config.yaml
encoder_arch: "xception"
model: "contrastive image-text model"
dataset: "photos of plants and fungi (iNaturalist)"
train_examples: 90422
image_size: 64
crop_scale_min: 1
horizontal_flip: true
tokenizer: "word"
vocab_size: 1482
loss: "softmax"
embed_dim: 128
encoder_norm: "batchnorm"
encoder_activation: "silu"
encoder_drop_path: 0.2
encoder_depths: [2, 4, 4]
encoder_kernel_size: 3
encoder_stem: "single"
encoder_widths: [160, 320, 640]
text_encoder_causal: false
text_encoder_width: 128
text_encoder_layers: 6
text_encoder_norm: "layernorm"
text_encoder_norm_position: "pre"
text_encoder_activation: "gelu"
text_encoder_mlp_ratio: 3
text_encoder_head_dim: 32
text_encoder_fused_qkv: false
text_encoder_bias: "all"
text_encoder_qk_norm: false
text_encoder_parallel_block: false
text_encoder_inner_norm: true
text_encoder_positions: "learned"
init: "torch_default"
residual_init: "none"
optimizer: "adamw"
lr: 0.0013
beta1: 0.9
beta2: 0.999
eps: 1e-10
grad_clip: 5.0
steps: 6900
batch_size: 256
epochs: 19.5
lr_schedule: "wsd_sqrt"
decay_fraction: 0.4
final_lr_fraction: 0.05
warmup_steps: 340
weight_decay: 0.3
Rows from block 3 of the text encoder of a small contrastive image-text model, named by matrix and row number. Rows with one number belong to one neuron. Each number is 128 + 24 x the weight over its row's rms, rounded and kept within 0 to 255. All counts start at 0. Numbers have three digits each.
After each neuron's rows are labels from the 100 texts, of 14848, where the neuron reaches its highest value: "tokens" is the input token at the peak. Only what is clearly more common there than usual is listed. The data: photos of plants and fungi (iNaturalist). In brackets: how many of the 100, against the usual share in percent.
# fc1: MLP up (text_encoder.blocks.3.mlp.fc1.weight, 384x128), inputs 0-127
# fc2: MLP down (text_encoder.blocks.3.mlp.fc2.weight, 128x384, transposed), outputs 0-127

fc1.341:129097093128101144133103168133147097181104148108142101105126135147110120131124118090105131128116094136134127150132097078076147121106155126111114120153145165117164151115137116115156134131166128173163169141095126150117121139120116142133102124118104103126125215106111080160146142138139131139081130112097129131158147090150101132144106128115120145169121126100148102158128156126171159150082
fc2.341:092122077159157103191103158153148139139141123099119116124149135129155109140153129120103172128127092116165132135147094117121113106121163121085120129117124130116168117105118118133169111039143143161169151110113144128125118106101110106132153132153112087147157147119136139119170132111121177155067137121109159114123124149150111152167108113099131107121098126133173145130153104134142149134115
tokens: "family" (34 vs 5.8); "(" (27 vs 5.7); "<end>" (21 vs 5.8); ")" (18 vs 5.7)

fc1.231:132051141129138117067114135141143134105131118088123133131158108108096163097119145102161124137143090161139129132097133120125138110157149120114135116161089139149097124147130127141134150071128130146112158136158107083201091157111075139135120127150128101137091150119107113128128146147121116131126111137079082117139157099137119152108105123144117158158187119140159135126085141158141123129130
fc2.231:093182176142141109190163099122119140123105107147140149159119126140149109140122122147103158108144154128099139133169138171121109139104101134130164138107158140097156126115124127109146115130128102125150080094125135129079146100114168119136130132096146135127146119129153152094101066125142126123129158110135142154110127211123139124121121122107154084129085121151096136098163088113121097111140
tokens: "aquifoliales" (39 vs 0); "family" (32 vs 5.8)

fc1.89:152105118105096137073133152151114144148124141119114120140115117097105154136096157096105094143184104132085094125101124116110148095132140149139129117127126122174109152150148099126123157080100161149150168172084130113112092141148108138111122144129129143079100139147128135154160145155169104119131127172087108096133155091136129133131149139135117137162148098121126162157100158185121093107131
fc2.89:182139137136101132118106108140088072152120129073138110099121112114114173154121120138116067126154154124090118111118121112120105139145116137124134171106090126135123166134139099110139167205144116131127150148113118147150134098111116117136118152098103163108146125155132096125113114160122107117193129138167079141113146112112121148103123160157128135151146101109102120163091159135133088119138
tokens: "," (41 vs 17.5); "order" (30 vs 5.8)

fc1.206:153147157108115079135182135129114158130086152130157144122133128093124118153073147100111107137185110146098104147105162139088118129142141160117137144145121117176161141127146100126120133093110128155120152146121138129113133143138129107086109159113145156096121124151107112097166082113120109119080128163066120120137147103135141117136117131119121083198111128118115155138117129183130100108125
fc2.206:148102137116120196060109113132146109125156136173117094147099135176131100109124136149156144130107119117123129133141111117166163116106123073145117067129138131125119127133127170124126126204129130085128101144106109145089111151142122161148117119128121115126092144118118124212083125153142128111124116106120158118141107116117125138114153115155113170113151139120135105117119139086101143148140
tokens: "family" (36 vs 5.8)

fc1.311:162133152128095115075141128124157105156100151098137111134147127123121123138071118114104118126120095129094127159087115099078158131103147119135146118150086143153116161137147083120144142164147136157094190141096086150133121171133109142122109109130132116108101182091135114173147144145124085128158141151125151107129178089122126134142133151138139150152142112109172102165103140142123110123108
fc2.311:156104080148142102208139145153132173130140130071142122119141147142119171070132103139139165119082095119141131121120119098130118094121115135101147163117106112132101115099144130108141149080101141153176131124125143118138131176112104113102141132159129141138146144117143133100133165113089164161110119124137118083118117166111149153148122145128145105121067123108141134149154140148125168157126
tokens: "family" (29 vs 5.8); "order" (24 vs 5.8)

fc1.229:129099106154102135132106137150130106159140112111126111105092129148089163094141129129101116149109103142107129152089102090126147128103134119128145144156134157119124144135140117087143138152154159129129135176101135144122089197114133130134095122145116098092123196124131097196143155160161115122106130136092130125126157068120092135121151174124135130139143107121156116186120135124162121142090
fc2.229:156162109144121114182139138151122105113133111057160123132157128127164142144123114130129149117101114091098132132171118142139096108113109139085141149086125093139111104108134110111135151104118143120161154131107116160145150117090103105087141161110123132139157105109147116080156116127125161127168146135193133095121112195088116171154104145144135131116111122111133101164112155143108135129158
tokens: "family" (51 vs 5.8); "," (44 vs 17.5)

fc1.346:141167139134140132132147118118128122100099107106152142112102101122114137125076091079159117177075168151097158143132155126101111144116185126108156136145092134133113130160156116126133172151101130119105125137141100118141122162114127126091112130143141128136147123120121118139126142133122117097218169167169128097165122116110145128126099125138083108163138100135132098135097174126127136107091
fc2.346:121112146151124132125142112097123161129137147197104120161135141163156127138149124158115147114148100133136118118120119133112097122140122134114125123099145133140153132131125133086135086148118119123186084123090151145059127042121142123136159135112149108149090111168146167126097091114161139130090146136094140154118118178157163140133140111116132091104074161127108151117132101116121130141130
tokens: "ferocactus" (45 vs 0); "asparagales" (21 vs 0.3)

fc1.31:162136134149123096143144162137102119150110134117144116132142117136144127130092146117072155127154074118093106154110123126094142095129143133108132111103122104164162137118149098090125142060147136158180172149066132151145122130131093111101144142098101117109115149133147121127126090138144111112123148128117107110122150208108130162163134145131133128146094101085142132185113136159130124131128
fc2.31:165162128144084158104103111119130104145139112081130122122125133128113169141160100143123060123101154128113126131137093105138104107157097126145120173121106122136098126136099116085120158219116140093143135162153110145115141091119126111144102128129116125128130104141148119167152166155156118102158101133171122135133134084104113143119119158161135153103119121115090100169093146121103115155130
tokens: "liliopsida" (37 vs 0.5); "ericales" (34 vs 0.3); "class" (24 vs 5.8)

fc1.234:132136131145140099161155144167136161130102124092147128117143090092126141128084101082133124188155131137087133153128130105099114117120189141115146146149099144127152119143206120096130135063122158164153123159131128140125099137114128134075122151128126131131139140128120114112141092127147129121151144141114105098156147134115145152135102115122102103175106095122145127151084149148147140135067
fc2.234:141148156094129122138110114128152127116134121180158131106099136189123118128108154123140135108134123150138132146148146168134141130160129121081119121142145124144136132113096134139134135199151104095119141121142109126110126168121133085134127138138133137115121132114122151141152152144089139107012119112076145125119109071116142150124133129149125068127092135128120125092149096096109096121160
tokens: "," (75 vs 17.5)

fc1.172:120076134140060149114114131145134117146159137108113127129129134160086158087146126141136080108107116132133091145109107105148139076106107112160098164188148149119092109109121139101152126164132135124148118132143159107114100151124137170145093140144100115117111166125137098148113159143162119144111082114091135125130157060115097134102153145149133159124156127129131133148131129146187117152127
fc2.172:110096136153146159056126109079164157118128162131103148142129161127110108131163125140170132109089118155159111101089107121112107115142131152135124108120112158133104132152089163144150093120108109128156110102135135112122100053129130131169101102169155087166122115133135136137125165130175138131116119174112156130130129123176130112127109108141140149109106165145125134108116100117084156121112
tokens: "ranunculales" (25 vs 0.2); "great" (24 vs 0); "fabaceae" (19 vs 0.3); "jacea" (16 vs 0)

fc1.320:134079089124105134120097139154122110138149127122139089120112114176090149101145145101096104144137106120108110134136108117127136107116155137116103132170153133129147106130137131104130151137156164148152160167077143134127088133117126139125112140143084101107144176177127101159121137181195122115095120112081101131147130100136083152133149136149119156151147103121129131175115134138186142159104
fc2.320:131166104115122085180087124143138113122118099056188160101163117076138153153114117119112117119150145118136144107154144162126110133164112176115128140116143122134104114129104090162135160109150113130126156138159100109158159111118136106131148110108130147138165097117116134054176099142086143114143151098144098149129103141114122148142104131160133132122104098145139129137168131132137106102138
tokens: "family" (59 vs 5.8); "," (41 vs 17.5)

fc1.156:158047111130144126089121149139108135106142131099118120145105113123089143122129146118139121150135060173136136123073140137130155120181154125111126126145104123154134122134130141127120148076135161140165147145115116121156086151129047115125115135159111105128097153147107106157138122143120110111073125130086090128124139099127118167114131152148125130148169107127167128133089140157142136151113
fc2.156:139199168121127122155152111125103092128101155126166129132128138086144116125096144121100121115149150133096118123167144161109118132107109155149139140094157117136122123125147091140126129135131092116083119108110123147143179121119154121108128133086143166110147109097129112071134080122119104140215159131177112153126151193121121106122136148128138142151118132126092124135132120128134097092147
tokens: "family" (38 vs 5.8); "comatus" (36 vs 0)

fc1.136:182095118135133131087129117142151104157132149115139087153101120104125129160080150113131115125139073125098125154115101107128163116161142121103163109133115125150125133139136110100139149089142154132175139143073088163111112151101077115138116132149119128117107136152115108165163146151114138110079109143101097117140165077133129162150150136150116145127141121090153090180110139154108091138131
fc2.136:157141157123101144154126124107083074134121127045125118127155141128089171145146141122099086113130129126096106114108135124126113109128101150148094174129130116133133120132128099124106170147137111123146159131135123121192134116120096102119140152093109137122143142157124106104109109142156093134194132124189109144125160159115098138117133148144151153145169130121106113139069145170133116123140
tokens: "fabales" (36 vs 0.3); "<end>" (26 vs 5.8); "class" (21 vs 5.8); "hedge" (17 vs 0)

fc1.61:100096114148143086144113140148119147160121114112126114111110118108126171089135129113064119157192132137123125143122103097094102125166172130121107150128099153113132128147148112096132122064155137172141124155119143130122120099116127114129121115111117114125106153191144133117126098123159099143154142139093046145145165151154111142145126119102116124154087105127145152163114116127160126127089
fc2.61:110091152130156146101113168152158183134113138189137112138125113159156106083091123097120197144133129123138127134156092119131132100127168093112131094132117132090122121102139147112153134107144127141128084096119123116090128146120138159110141102150093104134101140072142117172089135140120147149109105123108154109128108171120146160155112081135097151112092105138146148106151135114120160143115
tokens: "<end>" (39 vs 5.8); "," (37 vs 17.5); "class" (24 vs 5.8)

fc1.274:161148138110127098119100144149112139126118124115129142129141115104120156085104165100064121150147131128090133132122115154100139145139177125097125141125119132160120164148147122133110173126141149144106157144143132135143107204124112066120133119106116128089122127111110109158161120152114136093126160170118075092124150094098132131189119140133136139152105108123156154185130177135145134104148
fc2.274:082132164110134148112122147088129115116130146186135099161124138119126083157150157117084154107142165111149096145180144117097138099141137141153113098128134110104169098122116140137136137089140089109080155093116131120139139143141134136160125140121102125151121123119133146125107080108145107140152148089155105169137124144173121114144108080088127165132187111124125116108076138115126166131115
tokens: "," (54 vs 17.5); "<end>" (46 vs 5.8)

fc1.113:146119107121132114081159141147129152144127154126122087145123129111154139114104153097078130121150099120076091158114113128121132113104136115138132079109123115170133133108133120095121139117118154169140140142047134176080127154129142138115121124101102113098128152126148113156110121138153134124185147169143097116121173158116128172159143141148132142145075117083149141183122125148102108125132
fc2.113:155165138150094127135114109125129073142145105066116109133107134119113170135133109143129070136125146134099144132139104122126098138166088148151146193114110120137116140141122086091138172177124134100149138151128113148131147067094127127131125137143119135130137116168145110127148171142140092119184113139176096149144155112110129137122127168150127150099141128135090095153094147138114097152119
tokens: "liliopsida" (37 vs 0.5); "asparagales" (26 vs 0.3)

fc1.252:126148136150140096209130157156129107138126120081128089130136109095139158125135125099065138132149114126094138135120113127138130112074159120111141137140097109143170141115130098114138153035113162138135144137099133106150113143105129098126125124121075119097142147117123134132171105152124142121144150135134125110136174139100121156183139136123129138142101111129159156178130142161167131134127
fc2.252:143142152130094139116122114126128149145142116180124133180072115158069120109138125119087091142101148114139138126145102108120117139153096134123114178153146158107163124111126132104146131228132133106101112129167139148123171122134165123143107126144110134130123132158139095133095141156117110140108099082112126185113142090107108120103119148121130087103133135122106121125157144091111105137110
tokens: "," (44 vs 17.5); "liliaceae" (40 vs 0); "(" (16 vs 5.7)

fc1.18:113095136145116114116110162154156126161105132094129114113128097102106183080119110088112131146154129162123137149104099088096128121142165128134142139168101166117113147136148097109155141110157127156094146139151100105156120157114131135141095101125121112120101190106127099145141144155120082142145114132061086131153201100137115146127117135120126156148118109138160125152123124141155128135086
fc2.18:107124161161153136125134156167139139148130104160124117154159100183163124127097110112109195139126111120134150150141087103132135114099137050108134080122131158093148137106145122104157112148149109130123116100119117148110130154102140151122120110101120113121105166076138121161089100125116126156127127127127173095137141195092131162133115101097109136130112120148163125118137110087119141152116
tokens: "order" (36 vs 5.8); "typhina" (34 vs 0); "<end>" (12 vs 5.8)

fc1.216:135100112125104120086151143120135156131097138094145139118127131081117128135104141079106089143158104145090099148114145129097125107142173146118121131139126141168140134142138126113126124050118157181169171160117139140114101112136108141105099150143140117102129138147131114119154140129181115104121135161078103117150151078156120141124113124133115117183125105107123154161083160174126120106103
fc2.216:168080136107116141066111168162138147151119148108159089120147124151132129123081152118130129142144093144118124139108126107131149099155147123098130109118111104166118125131155110112123141171148145161141157174117093144129107149146083137112137127147089135112092140137111103151109104176106119117113110145083119098140126153103142174138112123185119151138137082096156113163073151153117128148139
tokens: "," (48 vs 17.5)

fc1.268:135102125142127116113125153154158123147093125094119109129104097106104172083105105089126120154144136166122141140103114084099135128138164124139159140161087151117128159150167095112148136103148132159106129146138100105160118173108120133127098101132118107119098195104107091157136139142121094135137117139077082118149196112132125139127122130132115159152113110134171115146128149145155143148073
fc2.268:107120175165129155119137158162142117129139110151118114145152088193156138140094126092102190152137128123126137155140091098111121142096154067112108074131124166104130142121140122118160125170132129124117134115137114142105113149112154159118119103103122123107115162088138113170099140126132131137103128138121185099156140161091131152140094084090093141140106126146176126128138125098132137139109
tokens: "order" (36 vs 5.8); "typhina" (34 vs 0); "<end>" (25 vs 5.8)