A small contrastive image-text model, trained from scratch: adamw at rate 0.0013.
Rows from block 6 of the image encoder of a small contrastive image-text model, named by matrix and row number. Rows with one number belong to one channel. Each number is 500 + 25 x the weight over its row's rms, rounded and kept within 0 to 999. All counts start at 0. Numbers have three digits each.
After each channel's rows are labels from the 100 images, of 14848, where the channel reaches its highest value: "patch colour" is the nearest of a few named colours to the mean colour under the peak; "strongest on" is what is common among them. Only what is clearly more common there than usual is listed. The data: photos of plants and fungi (iNaturalist). In brackets: how many of the 100.
# convs1: first pointwise conv (encoder.blocks.6.convs.1.weight, 640x320x1x1), inputs 0-79
# convs3: second pointwise conv (encoder.blocks.6.convs.3.weight, 640x640x1x1, transposed), outputs 0-91

convs1.252:526513490509493493473487464559528447449500497526488504499519503534512478515502528480532494498527488476514520494486500493532511483512446479482523489541455498540497515508493467474498525500496467459515507497513517485507524488509513510505462511
convs3.252:475498470537514529530546482494519509524479499516481481482475538471509465519468536494527527502506479476502494535499472533547464506489508488501531488504538522496464544541501494510516554498556524507518513537490508488545469536474481499505545495513495454519541518535469488536488541
patch colour: pink (27)
strongest on: order Asterales (27); family: Asteraceae (27)

convs1.571:488524499492506512486472470474451506483508456504453462536497468484494483516496466536539478511543505482508451518466514466483486448501525547512540498539501489500528498503497484479521502492525490523523500535505469472499487524457499478500470460
convs3.571:485484491500468543478532489529490459513504477493514473530493531530468503511461529469539464511440511504465497496533475470501482505510568512479521507490510509532516502493467495523500499521543509518471543488469503510499489525511470452498491547517530481504519493522511460487526513
patch colour: pink (28)
strongest on: order Asterales (37); family: Asteraceae (37)

convs1.411:431480514484486521496491514525520496499510446531561491471485533490442527504516443554483532429511482489491448521492480505532509513522499470466536490507502527493522513488551488513480507505571512491484528504500495513491502491531529541495457470
convs3.411:535508494491485472483492497486563463533458502487477486507504508487474528491442479533475468480493535528501483541495458502494500533528530445524462513557496515495483515494498524486518497475486507502474491496520552502499485495525482494483516503514543508519459497516462476504530528
patch colour: orange (25)
strongest on: phylum Basidiomycota (33); class Agaricomycetes (33); order Polyporales (26)

convs1.171:502504510497470575512486516557552494552471544519482471496499555488508469476538522484492503537578525495479509530442482481466486463499492476485518489484521512499518467496546443476521477491522490527502486510493509479495524524510525489495490459
convs3.171:438499506523498519481489500481540552514478508543503489506544519501488514509547511496535512520527492530511495557499528510523474501506498509485523469500567534473463514482503519501518521446504502523493511508493529466556529504490522490515499484491517497546513544492500445526543486
patch colour: brown (65)
strongest on: order Asparagales (47); family: Asparagaceae (46); text has "yucca" (36)

convs1.83:468529529532522508501492512521454472513527468506497487504475509504496525488469464545504518502523492472516459524506498497497509502505496478521536528487530506523498460516504503462513465495587539555518488487493513515479509562516522488484501475
convs3.83:482458512530473489545485492520492499505498476515485506516485520501508497464541486490515505496456517534497511525556497470522473508453485523491502472500511490503513503522486519512493510520499492517515536505524470481459493492471492503470517558479572499488477519494492493532477496
patch colour: yellow (30)
strongest on: order Asterales (27); family: Asteraceae (27)

convs1.44:509519526492492509466450493477463531519474470502490512500495468515508466448498443524487530497491440501521480519485541454486521466485537520523551490462528541496479488509483535490487475488461492489515431529514494498477497523492503513469477470
convs3.44:517502448511525503492487492470552477496521490507477519514480477512537520474521474512519461490522473491526457515529485505506505500526528486512529472455549531496505521500499532602496499515492458452528485517486479498508530553529494520548486534541490514589504459486483505492503494
patch colour: yellow (35)
strongest on: order Asterales (68); family: Asteraceae (68)

convs1.371:534501488443481494478547453478486506504532449481536496498476496513548527500457472519568513537513500510504492536470493492512471526478536499506531499462481482497504475521460479488491522497488515479468449500506516482541461520466510512512504451
convs3.371:470542513539498502475440466510514447485490484482518470478476506505471470460478537483482440469496500498496507500514510469499513498549476522465463467498506505504450476475486501486541493506453499526470507503481475481504497461509465544482491477452464486523514524470508450515447490
patch colour: yellow (33)
strongest on: order Asterales (50); family: Asteraceae (50)

convs1.58:496489479461483478469500502484460519509520480457523535497497541513504527470484458501516499490515532473506487506461510509500522491494491511440497492472491517525516559503458466460516515501536452536492478485526507504496499514467489513504506438
convs3.58:510507493491530469480535499483497518503481537522431508515510521502512465481492535473505505548464534492549525486463519525478516544574525516546536540476490497495540556511525521535555567549515502491482464498516525465493505514492520489500528512505481485521500516510512527534546510
patch colour: brown (65)
strongest on: order Asparagales (44); family: Asparagaceae (43); text has "yucca" (35)

convs1.237:484439531483489493480453491496458497518458501468497481466499514510524529474476484461538514478488471526540490494495529458497476483501508517480522519531508491531449485505511502478473507510510481488486501531475506485461470562499532528498519483
convs3.237:518498559478520517507468523506499503506486513511456543500493474507503509477484455479495492521486498494502486513489504494468521491532443525503491517493534560516477480525479520500508507506478482486495495511477496469561489445486480532457494474477493503462525464505513508504524485
patch colour: grey (77)
strongest on: class Polypodiopsida (50); order Polypodiales (45); text has "fern" (44)

convs1.112:502522475477500515471542512464471482476523475471529517460485461503509491485460446500472483499512533471487521512492502526489520501481524526472534486515497505496503502491519506481470454453536512459503487521489515526510536530522492474520493481
convs3.112:519492519473431480495473531510520479511499486477503515495474495490543468505536512528462536510496517527516522498526500514489483473480423552516505501518484463510512517467504546505474496476480510442493468453481480511487496488487539497522512493521490529502481461540518530528489514
patch colour: pink (29)
strongest on: order Asterales (48); family: Asteraceae (48)

convs1.99:508496513540523494514520526537463493502512450541531503515500518507535486485498453548464481496523504534480475499512511516470522527487500504533502497520504486487486494531477499477460548469497513545502491461504470492489499495442504501474546481
convs3.99:459492459496455486394476528521527483526533522503460515493473478509492528494512511500498532513464468494519513483503497517512458467473476522488534507480519492489476498515506468455472484480488506529479488441469464468494477498494528501499487523480423527521487495551510500462459513
patch colour: pink (26)
strongest on: order Asterales (58); family: Asteraceae (58)

convs1.177:511482504438486464510487501469522481516475476513518491501530512494490501494450466561478517502456498454498476508535520485468489568507524535529508458470488483466457514499489485520497483513532421507452480504496523522484523503498472477459505488
convs3.177:514495482482479489493523536508519509533487492528501463508528478497492518524467520528502480483483443469484489495528501482532485494519437528494531491476500518498498490473511511471537496486520501456565489498505497520528499509511503517428531474468494527536529497480504535497496489
patch colour: yellow (27); orange (25)
strongest on: order Asterales (57); family: Asteraceae (57)

convs1.504:514523504550430508531514553464478523493491525509509517523490487519514522521463558484477484492437456500523512577482461489464486509475515491520498519522512520502500427463483461480496476538495470506505507505464488510476481508503490499489509510
convs3.504:505494548503531569509441516531505537528528511483515493540492515510518484508469491547522510495477481491522528487521430526495494516476514525489496510488508522556511522511472496465524480504481511506502529496512507549487478548512498502504486513518494509475489488515495512534503516
patch colour: grey (76)
strongest on: order Lamiales (37); family: Lamiaceae (31)

convs1.544:497485521504507524497498456465474491481486504473474443484520456498529463556489468531513474520515499472479500558499500514485500497537500522520552509485497511511538489496499536478472479490508487494539522556503504470489460508542465463482481493
convs3.544:493508470511483529498587491544464483513483497505514477514509512528518494498510492468538510550473529520507491508533502525503458499519521488455509511527513516477510525486542532494458511524568549515513511515477517452487527541508504487520484522537515496494543526513498508502539497
patch colour: grey (77)
strongest on: order Lamiales (30)

convs1.496:496476529483504513491517450527503468473488500524487520523508449499509493507521518488476509474491507525460507503492516494517518464549514498520513520485523436518493453490478509508528487527494478499521464491489432500495530493458476446489537496
convs3.496:490497502495524487471480439494518495496498494517507502466547527483509540527467521500502478532489520509546516481491513518509501539501522536456517482477474501489478481520541532528511505512508526525492462476492486532446540503515490470471526494521543515533481514431488470492527509
patch colour: grey (76)
strongest on: class Polypodiopsida (26); text has "fern" (26)

convs1.339:496514500482519471491479529527479525487522428477512498500504470511484485498562450575527533499545447482504519527521516453509484509488505499488478489483486493531475459540466547515493491518475502500487446476499495482508543460485537522489492485
convs3.339:485466477531499555480523507464479540516449489517461507537512482496490479515533476522508454509487506513505536507470439541533514493502521481527543512540505525526544494482499482527511459493475509523478501528471463478504541536447506481540506512533520500524498516550476500489480558
patch colour: yellow (34)
strongest on: order Asterales (53); family: Asteraceae (53)

convs1.170:504536462498520496501478470495517496512514525463494483482457482502498531488491470497557494534507527512488507462522513507468466524540482516506484518500461477520498434497510514453503495518523494470514544481491436507533505522469547534506472458
convs3.170:478496496527480495511507513490535456492517495481503511495492503532429489479462517494523514517515490487507457557493508473507524532501436434507472454493498514498479487508482497484486491478476450489512509538503495486506492489470469536510501505468487482500477508453533508499504448
patch colour: pink (29)
strongest on: order Ranunculales (25)

convs1.18:494483466524542553483494496518476493460489529482482527515522469521551483507511497472541498531488469481527495481509429471506500495507514527494473499499474453502481461466491480490489466508454478488505504492517490535460458508512517518497487514
convs3.18:484500490502445497478484500516508505469517492518487481503535518477511471471495506497509508489502477504525487478532525490522491503479545516506499490504490484493546482528517510511508497506458512511516491493533486509448542517492521506573488501520516553477520495516468528468454526
patch colour: grey (77)
strongest on: class Polypodiopsida (50); text has "fern" (48); order Polypodiales (43)

convs1.340:488530487529536511496468487480479506485517498468513519512530492528536509532512479475523460488487505463510556571433497526490531499515487519505536482491488498484488498474475531482524541533505501532499487498489476487499518569497504508495478495
convs3.340:470460522507499498444496503493527456536487541513485578518511545510476510502517567551484463522508504519514440481544509525515482502509478485514491480523496490466490537490515508498474501503523523506545469508534529471519492493508461509526497506529502541500476505488494529463533527
patch colour: grey (75)
strongest on: order Lamiales (25)

convs1.172:515484528472564463493517544508472515528472468466505452534501499513504538508487489491540457509489534489511509504503501454545480499480508518523504499488501478466513525510512438489523526538473517485498484536521511521498517527474551522504536483
convs3.172:496480483503502494534472493505491486487497458501569475501503531483474513478516515505524476472529471545480510531493499454531506490474487561487484505466525502522531522505450492508548451483486544522529449512547475509500541483522489486505482515516543514489526563520519521483538488
patch colour: yellow (51); orange (29)
strongest on: order Asterales (32); family: Asteraceae (32)

convs1.461:480484523455542514458513485486471515508518515509493486508480506497486437494533500474490517502535525500473501493490496477505510503530524507517524505468496516472494531485495468469496500516537496525486503491500483481461457510511514493504514501
convs3.461:509491451517548481491492509558503498475512465504482512489488485510504466478492503495481541495516497514521471530480510488535525500492526500514528559477452492533495457489470501503443548534477512516451489492504487505504498499535489530516495516504484510482512494503504505457490463
patch colour: grey (80)
strongest on: order Ericales (29); family: Ericaceae (25)

convs1.213:483514514499537514481518506510494467462508507495479501525539513497510440489489482487543481459475493483517488538532495492549522521513574501501453510514482445495471547489467513491486492505498481480477533471554499464582511512499500555479485450
convs3.213:536509497456516509490503459539526523505514495510495487560512527532505545502496493498531471506529494499516542493529475494527540481505521512497472496565508475526530471502479466516508568546469458499497510497492501511487491507504501521524490494510505486491530524461490565499476442
patch colour: orange (28); yellow (28)
strongest on: order Asterales (35); family: Asteraceae (35)

convs1.231:460465501502521504484513539501521493495528453508515507523515501500492490491546494542491522476511471498454474499491464541529519514501482506533476495461506523496494475545453494463499496481506517497531490465532518501537496468531495563502476491
convs3.231:515473550496496536463496480473476500544481484500501542534526499483503528478505494537496453522514522546501506477485507540486514531498492562512469480496504469528523503481531516522499481495525471495504498509487533532521461504523560528476491525541492508455497491507517495507493511
patch colour: orange (41)
strongest on: order Asterales (51); family: Asteraceae (51)

convs1.441:502496466492501490497500538477477541474486409562448513506490499501527469463509523559508494511520480515525463534513483483480492487505492484475523487491451485496481457488492455476465534501496480480490469495483481513482502501494522513487525478
convs3.441:548511519452527479504510504534520504483492524484489507517484470485482474539466466493515517493478531501469504519515476499476483484467497487526503511511456504507489534489475489496481526502522544485444498490474494501482488532555471476461484521550493495423461451485503509573477480
patch colour: yellow (42)
strongest on: order Asterales (55); family: Asteraceae (55)

convs1.437:485518526487499466491514526531495497524535491501510485551502493525496495557523515514494489504511467489524531488510510462542498517489547519478502499513547502527501458513468501497480503525499518470492456514480509519555492467527481487462523505
convs3.437:489462466489536514513520532450488523521501508520506496517474538492455506491496529527550531502524534524518514544481518512509495465520531484501520515512544490490490474463479484525483486547498484537503486515504480483501503515495507470536525519500558503521497508464474542510491460
patch colour: yellow (26)
strongest on: order Asterales (37); family: Asteraceae (37)

convs1.567:525500509488525543509522485489523542545445497468474504481540481504519444479504493523537486486567485521484491540451512472486505462492486455490503494453511528461483504505560481453503472489555514525535468509486492507481516517498503481499529475
convs3.567:460488470534511509459481511503557481467486501505499516479518552534482501490587536534514490532524503536496451546471536524557497495530522507489517468485531524462467522483496517503542512482471503527499525508501526507503509478485494480522509528505473504544497506483500446529525517
patch colour: brown (68)
strongest on: class: Liliopsida (32); order Asparagales (29); family: Asparagaceae (26)

convs1.314:463517486472469501505526563489474549502506469524516499518501517471485474518541477531547498488542487471509471519475503505504508509505531497482512474475488505505486478520514498482502543485513508506538489473456485496464464472499467470462516518
convs3.314:493464465461465514471499493512469526537491501493482508505511492531494499464505475478505556464491473478461528468489520530460472499482496496528488516492460521505484500477470468463454505514557523517477528483456485509534479498476511516512497516464480487437464477488462515511488485
patch colour: pink (26)
strongest on: order Asterales (42); family: Asteraceae (42)

convs1.47:504474525534531484493522502502477549524513429503492506459497443542514448476480539535498521494513502532500479503467473497531508455516480451507483466465480509522461463482461531469486498525530487493490415518502506531445512489504503499499481470
convs3.47:498444473504472550469498520511524513523517450478465448503503523504513537490542487500486461543524440473508494472500494523523458541489497503463527474504512492490516515537513505496484494472482477515545526490494510532523479507467499528536509489488474491565507544504484523473501526
patch colour: pink (33)
strongest on: order Asterales (31); family: Asteraceae (31)

convs1.16:497518499513515519505491470523491541487526495493499503520494518493508497512508515535518458517527437494517474502524468543493502463464471503562493528462547487468479492507503437488501500530511488491471547476467479520442516513485521477486471482
convs3.16:497495516477534500500474495508488515519480537521508502487513496530520501494475444507467492518486546508438547504496503500506505482478504485490516500540503500557485517517498484492535471483507505482536512527513524482498515508506502496491487532500469557485516465487512535481567531
patch colour: grey (77)
strongest on: order Lamiales (35)

convs1.526:496495518487497512512485484479550501523475470471493503487524484486522465489480479522473489479495537477521538502527495474470499483527499466499543511505491481499467481528536497485450473514525511517545497488473437517492495466526520437486527469
convs3.526:514471501451454507522502513528467500511450493480525454490534512513519491498475486414500502495483495502512465511469486492540505487484469497492503491484511500492511503500494518477530521521492492477514493494498514457509501485525470474487495554469482498499501507510505511495494491
patch colour: pink (28)
strongest on: order Asterales (29); family: Asteraceae (29)

convs1.395:503491489478539465440449542500507491514486459479500489504474519514500553429523505563537506507492469558451480520508512524532495532517533478492493466484479466517497484484492537488474471485433466523528477488471547475468513482494495495501495436
convs3.395:521489483464484436541465495507491472457500486537512485500514521508508509510501499494475549467486498463506525491493523503499489472511472542482487502489479462512431508525481489504512512476476520452478490493499526469511471513444463494465486484470496518440463512470479499518504499
patch colour: pink (35)
strongest on: order Asterales (58); family: Asteraceae (58)

convs1.404:482516516488528505512450520455473507511512482511499505505530488510492537493471529515466553525541485505543500515481513483503505459506492468525517507477540498475493458513503540523495529521511531511514494475530472505461479532491530550482482454
convs3.404:491469516525474492524524509498469489536481490476482488514493471476477485456559485507514509464504519509531483525494494500516528498498510514503512487528515553529517505479508478555524558503531490522511541512524470482498468497504492517514504555539510505495541521490488507563482513
patch colour: yellow (46)
strongest on: order Asterales (44); family: Asteraceae (44); text has "common" (25)